A small sound classifier, trained from scratch.
Model: 4.23M parameters, mfcc input, norm rmsnorm, moe expert_choice, layers 6.
Data: trained on synthesized solo parts of chorales (CocoChorales), 39062 training examples, 149.4 epochs.
Rows from block 2 of a small sound classifier, named by matrix and row number. Rows with one number belong to one neuron. Each number is 128 + 32 x the weight over its row's rms, rounded and kept within 0 to 255. All counts start at 0.
After each neuron's rows are labels from the 100 clips, of 14848, where the neuron reaches its highest value: "strongest on" is what is common among them. Only what is clearly more common there than usual is listed. The data: synthesized solo parts of chorales (CocoChorales). In brackets: how many of the 100, against the usual share in percent.
# fc1: first MLP up (model.blocks.2.ff1.fc1.weight, 640x160), inputs 54-107
# fc2: first MLP down (model.blocks.2.ff1.fc2.weight, 160x640, transposed), outputs 54-107

fc1.381 [134 156  57  38 128 102 145 124 109  88 137 144 137 107  82  84 116  86 170 102  85  69 107 144 109 100 112 133 142 171 108 188 156 156 148 127 114 124 116  63 126 115 153 150 134 126 144 108  99  93 128 164 113 178]
fc2.381 [166 116 143  71 112 171 168 119 164 100 174 120 117 131  97 114 153 112 165 111 125  78 124 145 107  87 109 144  64 170 121 107 132 157 104 144 181 138 170  88 133 146 125 142  88 211 103 132 124 124 162 178  74 186]
strongest on: cello (96 vs 9.8); note A#3 (40 vs 10.2); note B3 (28 vs 9.3); note G#3 (25 vs 8.1)

fc1.441 [131 148  89  68 120  94 118 149  93 114 170 134 146 117 123 134 110  46  79 144 121 202 128 121 158 107 151 102 106 115 126  94 115 143 184  46 139 113  81 171 143 128  59 133 130 132 193 152 120 147  74 140 129 104]
fc2.441 [ 97 134 125  99 131  87 113 101 179 110 183 103 132 157 104 196 158 111  91 103 106 168 150 152 141 105 162 183 123 127 128 120 137 168 119 126  87 158  59 165 106 124  98 169 130 100 113 181 135 124  95 137  95 113]
strongest on: tuba (99 vs 8.5); note B3 (44 vs 9.3); note D4 (32 vs 12.4); note A3 (29 vs 8.4)

fc1.52 [ 90 109 119 100 133 130  83 122 169 113 137 118  80 132 147 101 129  99  99 118 128 155  95 104  92 159 138 104 134  89  77 138 142 131 124 138 108 147 131 130 134 147 105 162 165 163 159 112 147  92 131  72 132 127]
fc2.52 [178 107 109 102 143 172 155 180 128 112  90 109 202 133 152  60 114 153 138 120 126  79 142 102 141 120 109 106  81 127 159 155 170 180 101 143 136 145  85 140 120 150 184 115 100 100 187  21  88 158  46  91  83 104]
strongest on: cello (97 vs 9.8); note A#3 (31 vs 10.2); note F#3 (28 vs 5)

fc1.284 [ 76 166 113  94  82 124 108 160  98 123 121 144 115  66 102 167 122 127 134  96 135 150  85  62  95 127 119 105  95 104 104 175 140 110 145  56  85  97  59 153 131 103  74 134  77 105 133 149  92 137 120 103  80 117]
fc2.284 [123 122 131 100 128 159 185 183 105  71 107 106 180 108 179 134  66 148 153 118 121 164 137 161 102 138 107 117 179 142 119 121 185 154  96 178 149 103  52 151 157 104 131 103 109  97  95 124 140 110 105 110  65 142]
strongest on: cello (100 vs 9.8); note B3 (38 vs 9.3); note A#3 (36 vs 10.2); note A3 (34 vs 8.4)

fc1.43 [178 148 121  81 106 114 117 164 113 104 146  65 126 172  85 165 123  75 125 139 147 132 108 169 145 154 132 153 128 120 113 149 141 142 117  80  97 120 159 141 160 122 121 146 150 108 136 148 153  83 108 137 104 129]
fc2.43 [157 146  65 111 153 144 108 147 123 114 173  96 159 144 127 129 130 107 109 134  86  90 130 196 129 115 119 106 134 106 142 115 128 175 125 135 173  80 112 177 121 110  66  77 127 172 146 175 124 102 128 148  80 155]
strongest on: flute (91 vs 8.3); note G#5 (28 vs 4.1); note F#5 (28 vs 7.3); note G5 (25 vs 6.4)

fc1.89 [115  81 165 136 167 163 110 131 101 136 107 130 122  93  46 117 145 181  91 116 136 178 115  59 103 125 156 140 169  82 103  78 165 145  84 207 105  92 128 207 145 120 133 114 144  75 129 118 195 115 106  98 104 109]
fc2.89 [122 182 150 118 134 161 104 122 153 116  93 141 158 137 126 100  79 181  57 155 103 150 125 156 148 139 147 115 109  95 119 114 129 116 114  91 103 184 244 161 118  93 117 168 127 159  95 137 152 112 156 127  99 124]
strongest on: horn (82 vs 7.1); note G#4 (28 vs 9.5)

fc1.550 [123 134 189 110 205 165  74 146 112 117 124 117 145  90  71 159 111 170  27 138 127 232 130 102 166  92 128 187 142 117 109 128 120 193  80 170 136 136 110 159 162 120 158 118 153 138  84  75 146 144 110  89 154 117]
fc2.550 [102 159 164 145 113 151  80 158 120 112  81 112 108 162  91 122 139 123  70 150 133 183 100 131 136  84 127 167 105 116  91  90 125 157  90 160 110 185 124 136 191 151  79 117 155 129  82 149 158 144 125 194 148 160]
strongest on: horn (95 vs 7.1); note F#4 (29 vs 8.5); note A#4 (27 vs 10.8); note G#4 (26 vs 9.5)

fc1.10 [156 124 137  89 141 176 133 125 155 158  75 153 107 103 114 120 150 161  85  64 177 157 130  84 163  99 181  89 146 162  82 131 134 146  98 139  95 158 145 149 160  61 190 132 185 141  82  68 132 113 152 137  82 100]
fc2.10 [129 122  97 104 126 193  88  95 157 194  71 185 106 137 108 165 128 134 102 116 161 133 155 113 105  75 175  87 138 110  74  91  83 115  83 148 126 177 113 163 151 170 131 162 146 139  83 106 126 129 125 205 117 126]
strongest on: horn (100 vs 7.1); note C5 (40 vs 10.1); note A#4 (33 vs 10.8); note B4 (30 vs 9.2)

fc1.313 [102 122 149 115 133 125 173 129  89  73 122 160 135 106 124 118  84 125  85 126 130 120 128 121 127 106 118 171  79 105 142  86 110 173 109 122 109 114 111 175 151  82  80 152 150 119 123 204 142 129 118  58 104 155]
fc2.313 [129 162 145  83 139 149 152 161 159  39 146 160 140 101 160 155 106  84 149  97  89 172 195 103 112  98 151 133  79 136 133 110  92  99 109 162  93 184 120 134  99 138  90  96 107 153 106 154  81 161 117 122 133 133]
strongest on: tuba (98 vs 8.5); note D3 (35 vs 2.5); note A3 (34 vs 8.4); note F#3 (27 vs 5)

fc1.593 [ 88 147 143  66 122 128 137 160 117 155 121 204 128 108 113 124 137 141 192 126 120  86 102 141  72 106 109 118 144 119 106 106 127  69 187 164 141 161 125 142  76 125 156  99 107  66 115 119 140 122 163 160 182 114]
fc2.593 [ 88 146 185 120  76 134 168 145 114 142  84  72 126 141 161 124 134 139 187 131 144  58 126 131 128 121 102 109 133 178  90 155 175  90 141 116 163 126 141  89 133 131 152  94 109 177 121 175 107 153 142 150 146 196]
strongest on: cello (68 vs 9.8); note A#3 (36 vs 10.2); note B3 (33 vs 9.3); bassoon (31 vs 8.3)

fc1.386 [117 178 107 128 118 137  94 167 124 114 146 180 120  87 150 120  91  88  57 106 154 123  75 110 113 132  68 102 165 123 126  84 124  90 133  77 121  94  66 171 128 162 110 156 192  87 165 108 137 104 121  73 161  79]
fc2.386 [145 139  80  72 126  94 166 115  90 149 146 148 116  64  69 169 164 142  88 102 153 145 209  97 125 146 105 158  60 128 105 131 157 166 130 135 120 128  98 121 133 103 114 126 124  79 108  98  89 121 127  96  85 124]
strongest on: horn (100 vs 7.1); note A#4 (40 vs 10.8); note F#4 (37 vs 8.5); note F4 (36 vs 9.3)

fc1.403 [ 99 140  72 123 130 126 153 138 116 134 153 128 122  78  78  79  75 123  96 114 179 114  91 121  62  94 105 107 147  75  71 155 130 153 125  70 115 109  56 177 122 114 104 163 129  98 183 107 104 167 145  87 123 117]
fc2.403 [130 119 146  82 184  60 132 117 143 162 163 166 177  83  58  97 164 160  73  95  77 158 130 141 135 150 105 176 107 135 148 111  99 110 110 105 142  80  15 168 126 109 165 115  53  89 129 172 147  63 131 126 114 131]
strongest on: bassoon (100 vs 8.3); note A3 (77 vs 8.4); note G3 (40 vs 6.1); note C4 (38 vs 10.6)

fc1.399 [112 132 131 138 150 140 113 147 107 133  96 105 124 105 125  65  44 149 117 127 130 124  69  41 135 113  94 108 126 137 130 147 149 137 155  68 153 171  66 103 110  91 156 108 134 154 142 132 140 146 140  66 127 143]
fc2.399 [103 126 148 163 124 117 120 223 161 103 101 158 163 142 161 114  94 147 154 111 104 105  76 165  69 152 176 107 143 161 143  95 105 155 149 105 117 156  79 145  73 105 161  67 148 100 170  83  95 137 135 110 166 125]
strongest on: cello (67 vs 9.8); note A#3 (48 vs 10.2); clarinet (33 vs 8.9)

fc1.627 [100 123 153 124 172 138 154 168 142 116 125 153 137 137 107 114 144 126 132 130  91 168 137 101 137 126 121 103  84  49 116  96 134 139  81 145 153  88 134 182 105 110 136 108 160 116 146 141 191 202 101 121 123 144]
fc2.627 [120 110 147  88  65 146 152 112  85 128  51 133 146  97 140 144 149 137  83 142 107 106 106 126 136 154 116 164 116 108 124 111 190 138  81 160 156  91 120 169 158  88 102 152 131  88 125 123  92 110  66 163 109 111]
strongest on: clarinet (80 vs 8.9); note G4 (31 vs 7.4); note A4 (27 vs 8.5)

fc1.26 [162 186  37 113 101 110 145 146  93  73  91 187 108 112 108 114 110 112 125  92 130  69 122 149 136  92 100 106 149 165  76 143 180 101  81 133 127  98 142  65 115 157 159 172 112 136 141  66 134 105 112  94 151 147]
fc2.26 [174 163 106 131 157 126 158 133 138  93 187 145  77 122 124 106  95 142 136 124 162  55 147 163 107 103 104  78 118 142 136 117 204 166 174 140 142 154 172 112 151 169 113 129  78 177 161 100 108 102 141 126 103 119]
strongest on: cello (82 vs 9.8); note C4 (29 vs 10.6)

fc1.123 [152 112 120  87 151 122 100 113 155 163 112 159  83  77  67  80 170 136  91  83 139 111 154 135 172  63 204  86  75 141 122 110 114 175  96 117 100 153 157 155 170 108 117 152 111 154  81  83 118  58 131  67 110 109]
fc2.123 [109 154 125  63 110 201 120  96 146 174 115 129 144 111  78  98 119 108  95  86 114 119 173 159 130  63 159 106  87 128 104 172 147 170  76 114 138 162 206  91 132 143  91 149  62 197 142  95 149  79  99 116  91  98]
strongest on: horn (91 vs 7.1); note F4 (35 vs 9.3)

fc1.179 [ 92 112 138  71 147 109 172 136 143  91  98 109  91  98 135 104  77 135 142 107 128  93 167 119 106 143 158 144  64 133 176 102  96 121 132  72 121 155 135 113 121  97  98 102 121  89  96 152 151 106  76  89  89  79]
fc2.179 [107 147 141 100 117  97 152 111 183  92 165 147 169 121 132 161 130 148 112  93 124 152 171 136 112 151 191 145  84 178 165  81  69 157  86 139 117 137 100 122 136 117  85 103 139 141 139 124 140 126 134 158 134  69]
strongest on: tuba (91 vs 8.5); note A#3 (39 vs 10.2); note G3 (36 vs 6.1); note G#3 (33 vs 8.1)

fc1.142 [130 129  77 100 117 127 161 127 152 137 140 155 124  94 140 134  80 166 110 122 124 128  48  65 122  88  90 136 108  66  84 131  87 152 127  92 181 164 148 167 143 134 112 156 146 109 138 185 138 100 130  96 158 105]
fc2.142 [ 74 105 119 118 179 148 137 142 125 127 181  77 176 169  86  99 138 136 134 167  66 104 194 154 115  84 139 111 134  76 117 179 105 132 128  95 134 123 123 139  85  16 162  95 128 142  92 113 125 100 121  82  68 133]
strongest on: cello (97 vs 9.8); note C4 (58 vs 10.6); note A#3 (28 vs 10.2)

fc1.543 [114 167 117 131 123  48 111 145 115 121 116 121 114 102  83 102  96 123  98 103 183  84 162 153  70 113 121 133 163 176 121  91 114  86 107 139 148 163 126 170 133 170 150 168 108 105  97  92 140 136 108 113 209 119]
fc2.543 [126 144 140 154  78 111 124 158 152 144 112 153 101 117 152 120 126 135 125 197 177  78 147 169 115  69 100 138 121 129 145  86 160 113 119 124 117 181 143 161 107 130 130 168 105 125 108 143 128 117 141  90 147 150]
strongest on: note C#4 (62 vs 11.9); double bass (60 vs 1.8)

fc1.392 [ 74 137 131 116 122 155 129 110 145 197 106 140  89 134 129 108 124 131 104  93 172  68 160 119 147 104 175 124 154 154 102 158 101 135 143 104 114 199 108 148 107 138 102 184 129 166 112 160  74 133 145 116 116 169]
fc2.392 [121 142 141  94  73 149 138 120 136 155 106 175 110 128  88 126 154 141 154 135 106  61 119 165 164 103 156 138 153 169  85  96  50 134  87 111 130 183 125 151 129 149 136 151 132 150  89 114  91  80 134 168 123  94]
strongest on: bassoon (95 vs 8.3); note D4 (51 vs 12.4); note B3 (35 vs 9.3); note C4 (32 vs 10.6)

fc1.398 [ 87 173  99  63 125  78 111 188 123 109 148 192 107 121  85 143 127  96 126 105 132 125 117  92  71  94 153 106 103 145  92  93  82 145 128 145 166  96 117 114 110 136 107 129 131  88 124 139 189  92 139 149 102 146]
fc2.398 [120 112 190 126 122 131 132  73 183 132 124 139 125 121 138 112 169 151 171  88 148  76 162 152 163  94 125 134  88 118 139 123 161 130 111 133 187 130 142  95 159 130 167  91  98 185 128 151  91 122 161 190 149 125]
strongest on: tuba (92 vs 8.5); note G3 (38 vs 6.1); note A3 (30 vs 8.4); note C4 (29 vs 10.6)

fc1.535 [173 143 108 100 165  72 135 116 128 154 132 149 160  55 108 129 118 104  84 145 142 123 154  56  72 129  96 174 142 133 133  94 113  79 172  99 153  98  52 175 123 147  90  96 104 103 126 124 112 149 152  73 153 105]
fc2.535 [124 137  84 125 155  59 170  53 149  98 122 177 169 125  81  96 133  83 118  85 127 109 165 136 135 104 124  68  41 146 103  90  85 121 133 166 120 157  91 161 135 107 116 173 151  97 167 118 148 103 157  80  53 152]
strongest on: bassoon (99 vs 8.3); note A#3 (71 vs 10.2); note G#3 (37 vs 8.1); note A3 (36 vs 8.4)

fc1.429 [160 100  81  77 149 123 119 115  91 109  85 133 132  88  88  85  98 102 117  75 162 123 133 108 139 153 130 120 169 116 124 129 139 120 157 112 158  88  81 144 112  68  90 153 124  96 161  88 100 149 149 110 144 107]
fc2.429 [145 105 123 173 177 104 109 141 176 136  80 138  87 170 109 121 113 106 136 112 105 162 120  71 117 167 148 125 171 147 137  92 148 120  99 177 127  99  45 114 163 119 139 113 145  95 166 105 108 185 121 107 146 143]
strongest on: clarinet (96 vs 8.9); note A#4 (46 vs 10.8); note C5 (28 vs 10.1)

fc1.510 [102 188 124 184 109 109 110 122 127 120 150 171 122 146 175 186  80 116 132 125 125 125  71 156 152 143 117 121 180 163 179  79 108 128 149 103 208 143 152 118  98 167 123  97 155 129 142 117 128 117 150 118 146  88]
fc2.510 [103 186 106 174  96  76 133 172 121 116 111  73 137 125 184 174 106 131 173 133 158 140 127 140 121 105 169 104 134 143 215 111 110 110 207  98 159 120 210 131 139 159 104 114 135 132 160 152 103 134 124 112 140 138]
strongest on: clarinet (33 vs 8.9); saxophone (26 vs 1.6)

fc1.14 [108 110 128 105 118 130 103 145  89 171 177 156 132 126 134 124 130  51 130 175  91 135 151 149 129 102 101 154 171 108 100  81 109 170 140  50 125 113  91 189  97 155 134 154 145 115 100 147 125  94 104  99 179  63]
fc2.14 [131 100 111  71 100  97  87 172 107 160 183 106 126 122 148 132 199 127 152 170 127 105 142 192 126  88 145 200 187  83 148 122 110 197 112 145  89  81 141 173 115 115 168 147 123 146 152 154 168  70 107  99 129 116]
strongest on: flute (100 vs 8.3); note F5 (45 vs 8.2); note D#5 (39 vs 8.8); note G5 (34 vs 6.4)