From a checkpoint of a small sound classifier.
Model: activation gelu, num experts 16.
Training: adamw at rate 0.0017, batches of 512, held-out accuracy 100%.
Data: trained on synthesized solo parts of chorales (CocoChorales), 39062 training examples.
Rows from block 3 of a small sound classifier, named by matrix and row number. Rows with one number belong to one neuron. Each number is 200 + 40 x the weight over its row's rms, rounded and kept within 0 to 999. All counts start at 0. After the name is the row's rms in percent of the matrix's.
After each neuron's rows are labels from the 100 clips, of 14848, where the neuron reaches its highest value: "top examples" is what is common among them; "peak on" is the class under the peak. Only what is clearly more common there than usual is listed. The data: synthesized solo parts of chorales (CocoChorales). In brackets: how many of the 100.
# fc1: first MLP up (model.blocks.3.ff1.fc1.weight, 640x160), inputs 0-159
# fc2: first MLP down (model.blocks.3.ff1.fc2.weight, 160x640, transposed), outputs 0-159

fc1.382,086,207,177,260,225,192,246,225,183,165,186,216,222,220,170,149,180,124,170,173,202,219,236,237,197,266,140,203,212,264,167,195,136,190,230,204,179,192,173,286,207,197,211,173,218,201,206,173,197,134,214,182,185,218,143,151,214,231,164,210,241,262,235,178,176,141,176,185,232,196,144,159,207,253,245,168,208,221,267,284,202,170,209,264,183,244,219,262,241,140,243,160,111,270,237,139,218,196,141,232,155,194,200,261,188,116,191,138,144,185,144,181,214,83,136,198,184,191,309,161,185,202,269,237,211,170,181,201,222,132,167,216,259,149,144,202,241,185,112,192,173,243,185,193,198,262,176,206,171,230,237,151,216,189,232,217,156,138,207,223,212
fc2.382,093,286,207,288,221,219,201,286,224,256,155,245,241,202,171,180,179,123,272,254,139,165,158,164,166,186,231,158,263,246,177,196,145,169,220,204,226,201,148,148,240,181,195,189,177,239,135,272,238,133,154,205,218,263,194,224,195,189,130,237,237,302,235,154,162,197,176,204,206,141,213,188,210,207,234,176,134,214,136,262,167,224,218,226,229,174,236,248,249,213,237,219,110,258,242,216,181,223,160,226,225,230,187,231,213,166,152,160,194,182,165,191,155,212,206,148,195,208,217,145,160,246,140,235,163,173,241,187,284,163,249,162,293,134,216,239,173,182,167,219,208,244,174,224,204,167,194,207,134,196,212,208,216,245,193,144,237,215,269,221,209
top examples: oboe (72); note C5 (29)
peak on: silence (96)

fc1.632,083,195,271,283,197,176,266,253,206,239,218,213,207,237,216,207,174,198,186,254,223,248,206,244,162,220,256,192,192,246,240,190,224,176,210,167,193,233,218,186,133,247,245,250,297,255,205,294,203,244,202,123,183,121,193,176,177,208,171,202,185,174,208,224,137,213,183,144,236,258,226,185,149,208,127,183,122,272,163,232,250,141,186,138,224,175,263,201,170,191,181,109,194,190,208,158,175,197,249,194,214,192,216,130,222,249,236,180,191,188,194,204,239,158,167,262,252,174,179,191,240,246,188,270,128,227,222,232,148,254,153,227,203,280,164,128,176,234,108,133,247,196,225,192,205,172,248,184,122,203,211,189,182,191,182,222,246,200,171,183,259
fc2.632,089,155,248,254,195,138,243,193,234,230,162,189,193,252,164,213,210,193,137,274,212,161,222,168,183,172,284,203,185,251,121,132,146,239,272,264,257,185,214,250,189,268,219,162,260,238,236,277,188,207,159,97,232,182,218,158,155,209,193,262,183,211,213,227,194,244,198,162,190,198,237,163,184,179,142,193,130,187,235,244,214,229,231,119,185,186,182,107,246,160,172,134,227,174,149,205,205,188,176,203,257,225,227,187,213,283,202,212,141,125,216,185,234,251,165,177,172,161,120,192,218,182,235,276,187,186,214,220,186,227,173,240,122,222,200,167,163,213,161,223,209,221,220,181,214,237,228,184,161,258,140,186,206,184,179,224,184,161,256,249,290
top examples: oboe (98); note A4 (33); note A#4 (30)
peak on: silence (48)

fc1.13,101,177,259,283,210,150,285,287,218,240,183,184,200,274,152,180,196,160,171,189,186,184,178,278,142,239,222,257,298,244,176,140,172,201,221,155,188,154,233,155,146,265,250,227,249,241,186,234,198,141,216,188,236,186,161,202,152,218,176,241,170,219,183,184,209,201,206,194,256,239,202,232,168,267,120,214,140,216,111,212,220,181,185,245,271,233,213,238,111,165,175,159,180,218,143,164,208,235,155,198,191,213,185,160,250,248,235,170,174,156,171,151,164,97,155,159,224,225,214,175,182,217,161,242,210,191,190,261,193,191,205,213,219,227,141,191,174,224,150,127,212,189,156,156,198,214,261,210,127,186,225,155,224,190,186,114,177,141,216,168,212
fc2.13,114,186,219,289,185,144,294,246,220,242,171,170,193,166,158,188,171,215,141,192,208,139,209,205,166,226,217,123,225,241,118,126,169,185,272,224,155,133,183,210,156,223,159,154,242,199,209,211,158,148,128,207,198,149,209,176,141,235,213,248,242,242,181,226,179,219,206,184,277,209,259,180,225,264,203,167,132,251,184,215,259,229,164,207,254,249,221,138,168,141,211,251,162,251,115,223,199,211,159,211,196,212,197,188,199,219,249,144,142,115,178,169,188,168,117,169,228,193,182,190,130,277,226,274,251,186,169,274,136,242,187,177,228,204,229,205,117,228,182,199,235,239,183,191,196,239,218,197,174,174,230,192,266,240,210,179,218,178,245,199,183
top examples: oboe (99); note A4 (31); note A#4 (30)
peak on: silence (41)

fc1.383,107,150,176,166,266,163,185,195,232,288,189,209,216,228,125,167,97,185,169,191,186,178,126,177,130,193,165,179,218,178,195,164,191,152,174,201,157,252,153,257,251,220,172,222,255,189,153,135,157,137,206,237,131,149,236,191,199,148,239,208,238,201,250,134,203,188,187,196,159,207,152,171,167,174,183,204,227,162,220,199,179,168,155,143,184,178,249,182,220,215,179,231,108,194,240,191,70,233,176,144,151,231,203,232,181,193,181,119,114,205,185,163,195,142,192,179,155,108,212,249,226,231,207,155,136,115,201,218,129,144,183,213,221,148,209,148,236,182,162,175,188,245,176,167,169,174,149,166,201,207,239,245,172,213,156,197,156,224,184,248,199
fc2.383,077,176,286,157,237,239,233,223,193,172,181,240,143,186,258,219,240,148,229,207,239,163,179,193,142,181,214,139,160,183,207,211,205,162,159,192,174,233,238,232,261,146,211,202,237,190,194,186,193,115,177,187,199,276,155,247,239,216,158,128,184,139,180,157,225,183,191,180,221,205,115,180,172,230,214,169,250,247,287,220,257,224,186,217,178,157,240,216,198,280,236,158,251,186,179,127,172,145,179,215,135,210,124,170,188,214,126,176,253,207,136,205,305,116,220,198,203,208,252,263,201,175,246,160,231,165,101,242,160,195,166,223,161,214,203,168,242,225,245,170,232,161,187,271,208,156,218,217,185,126,168,161,226,202,154,181,171,222,261,154,216
top examples: horn (61)
peak on: silence (91)

fc1.146,088,206,166,290,173,168,140,291,175,180,204,207,260,181,206,187,170,146,255,158,223,247,120,109,143,260,193,263,198,224,255,239,210,205,220,204,164,234,239,198,224,219,234,219,209,176,183,223,141,124,168,209,200,207,246,141,121,173,174,199,224,248,284,215,113,192,182,227,161,188,115,159,179,184,215,234,154,200,205,188,187,239,193,190,190,181,198,274,216,168,181,207,220,238,247,214,157,181,198,227,190,266,140,199,237,177,172,217,219,239,204,240,137,215,154,197,247,126,150,188,195,186,133,215,246,161,156,97,195,214,248,217,212,91,156,195,204,132,125,167,225,180,190,130,198,189,131,172,189,170,173,198,189,194,142,220,143,195,166,191,223
fc2.146,097,218,231,285,195,193,136,234,212,223,131,196,194,233,192,191,220,227,224,178,160,174,208,133,228,227,246,216,286,198,223,172,209,234,141,241,171,170,248,233,248,223,197,231,236,234,187,245,222,133,186,160,209,170,182,240,164,249,176,186,226,306,165,155,207,165,165,199,130,145,144,223,238,146,233,235,155,240,244,236,205,182,232,183,251,228,208,313,186,164,218,233,244,265,194,222,150,196,197,177,261,187,176,217,226,205,153,227,173,254,239,204,168,220,192,246,269,232,152,164,177,249,215,154,231,205,214,196,260,206,227,164,263,156,198,288,212,201,171,212,231,201,292,256,155,169,121,190,239,181,177,201,182,124,233,309,160,252,183,141,240
top examples: tuba (79); note G#3 (31); note A3 (29); note G3 (28)
peak on: silence (34)

fc1.334,104,180,216,225,184,140,185,239,205,220,179,207,182,246,200,196,162,183,157,234,196,198,214,260,154,223,218,210,153,155,235,175,163,161,198,215,172,143,183,166,112,255,190,206,243,246,224,246,167,197,142,151,236,90,201,234,182,215,143,209,168,201,186,231,204,208,294,144,232,237,204,180,134,250,169,244,94,274,160,163,203,133,218,227,257,150,154,206,134,146,202,107,217,207,152,140,194,179,185,221,195,172,226,145,213,257,184,272,189,124,180,177,212,143,139,212,198,210,132,266,242,202,203,245,210,237,238,222,133,222,212,196,209,273,227,146,167,162,191,177,248,207,174,198,192,202,270,226,117,223,183,217,237,166,232,151,270,185,198,254,236
fc2.334,111,192,217,228,203,144,238,247,194,218,210,133,165,251,203,222,187,255,157,262,257,214,200,253,184,202,255,127,196,148,111,191,178,177,247,196,200,132,190,226,199,240,183,152,215,195,272,208,210,217,159,97,270,148,227,221,162,266,148,228,215,174,138,242,174,253,220,170,205,198,255,239,216,249,211,179,145,236,149,178,247,196,203,125,231,183,220,156,177,170,181,184,177,212,131,209,205,189,201,174,254,153,222,164,199,228,188,210,193,196,163,146,236,169,155,207,182,201,142,280,198,238,196,246,220,217,183,231,140,294,182,243,125,240,217,139,153,221,236,182,243,212,180,149,209,281,277,264,158,230,145,222,221,180,202,216,266,145,191,295,234
top examples: oboe (84); note A#4 (32)
peak on: silence (47)

fc1.53,104,182,183,188,222,170,178,244,184,216,223,316,195,296,129,185,245,189,179,182,146,127,157,176,196,176,225,175,207,209,229,288,151,168,228,164,153,244,174,249,227,219,219,179,232,214,247,207,132,222,202,190,194,177,178,247,177,114,229,214,209,238,188,170,198,162,261,175,118,183,200,177,197,203,206,133,212,194,172,230,235,158,161,148,194,182,261,220,190,202,157,165,179,79,255,141,168,209,220,210,166,222,177,279,181,207,147,238,168,223,222,98,231,199,204,152,165,165,221,179,235,197,183,200,179,185,152,194,197,172,239,256,197,219,216,149,229,160,167,137,150,216,177,148,176,252,258,66,209,150,202,196,155,179,203,155,152,225,141,269,229
fc2.53,080,196,174,187,205,229,218,161,230,224,215,191,193,193,145,186,164,176,229,211,260,206,125,134,236,276,152,172,203,229,120,150,221,158,174,250,207,204,240,229,202,207,202,141,250,188,134,179,187,156,147,215,216,122,236,185,215,224,202,246,267,236,228,183,218,241,145,193,179,181,176,286,276,212,235,160,229,223,275,211,199,200,203,216,193,193,269,217,159,205,187,186,149,237,212,247,206,192,155,266,261,197,217,194,176,245,221,167,210,169,246,194,291,163,123,244,226,110,260,258,147,189,165,161,252,261,166,268,211,259,210,191,180,72,150,181,215,225,197,174,195,153,147,203,224,185,128,185,171,224,275,156,231,175,194,206,220,258,260,245,176
top examples: tuba (97); note C#4 (58); note D4 (44); note C4 (37)
peak on: C#4 (37); D4 (27)

fc1.423,099,184,249,145,195,158,194,233,185,177,205,136,221,185,251,205,165,240,187,209,195,191,223,249,190,213,230,241,233,204,201,263,230,194,153,197,257,140,251,193,144,170,218,216,257,260,248,134,217,199,180,170,222,127,176,207,174,192,184,190,222,120,190,253,256,228,234,146,161,138,250,233,228,151,224,198,193,237,196,163,160,226,166,147,221,100,170,180,149,153,200,182,238,218,182,179,194,133,289,216,197,145,207,243,219,217,251,243,214,177,290,150,278,195,109,191,181,239,197,230,221,190,199,204,159,218,189,249,149,279,226,236,137,199,274,162,198,210,268,143,291,218,204,189,201,196,278,172,242,145,210,247,178,168,247,257,256,286,208,194,187
fc2.423,109,175,246,179,233,152,253,108,180,159,240,181,169,179,219,251,193,251,171,218,203,167,246,275,203,183,244,156,174,210,119,197,225,221,197,177,206,117,187,183,194,237,160,212,188,194,269,174,157,155,252,190,166,149,182,207,235,225,190,187,261,138,154,179,235,135,271,190,190,164,221,262,204,170,222,240,174,188,191,173,111,180,147,152,119,162,230,138,197,157,181,142,230,235,225,219,228,200,257,165,226,167,149,186,239,245,218,256,214,256,230,157,209,217,189,184,146,180,175,223,213,195,152,248,162,202,169,208,124,298,207,208,120,277,267,138,170,204,256,190,252,155,235,258,201,198,245,221,255,186,249,188,241,162,257,198,261,259,161,229,184
top examples: horn (99); note A#4 (44); note A4 (40)
peak on: silence (72)

fc1.625,091,117,198,252,207,153,157,223,235,206,223,152,173,213,215,163,152,304,233,110,144,175,218,153,166,239,221,224,223,246,254,178,190,172,194,226,212,278,154,150,205,214,201,259,251,301,191,163,212,175,153,128,107,140,205,200,239,215,238,199,179,228,139,251,201,277,209,163,185,188,237,237,197,200,178,218,238,200,228,217,133,266,168,161,186,211,185,167,311,216,174,245,209,266,191,178,197,106,203,182,264,203,179,199,168,202,202,129,161,210,212,200,252,254,191,241,230,168,215,201,219,131,172,185,162,147,186,108,213,275,202,206,218,190,145,160,144,209,243,189,158,173,179,262,187,174,214,217,233,208,255,214,249,164,205,216,136,199,163,207,214
fc2.625,100,111,223,237,171,107,201,222,225,235,181,203,195,226,249,212,156,195,170,123,216,157,191,148,211,198,181,197,219,237,202,189,208,173,153,253,225,211,226,243,199,191,225,179,262,265,178,114,190,220,233,201,138,207,187,211,290,178,250,238,218,145,162,192,165,246,159,194,148,165,186,267,192,224,224,212,202,195,248,274,145,218,184,133,162,223,192,216,274,190,228,214,169,302,214,183,158,181,151,196,247,151,225,211,221,184,236,152,139,265,175,158,191,267,234,268,203,163,232,193,181,138,189,114,186,149,235,199,198,280,169,171,163,210,155,229,163,265,207,194,213,234,237,247,242,197,174,194,224,174,251,196,223,122,172,286,187,268,118,134,227
top examples: tuba (94); note G3 (44); note C4 (34)
peak on: G3 (35)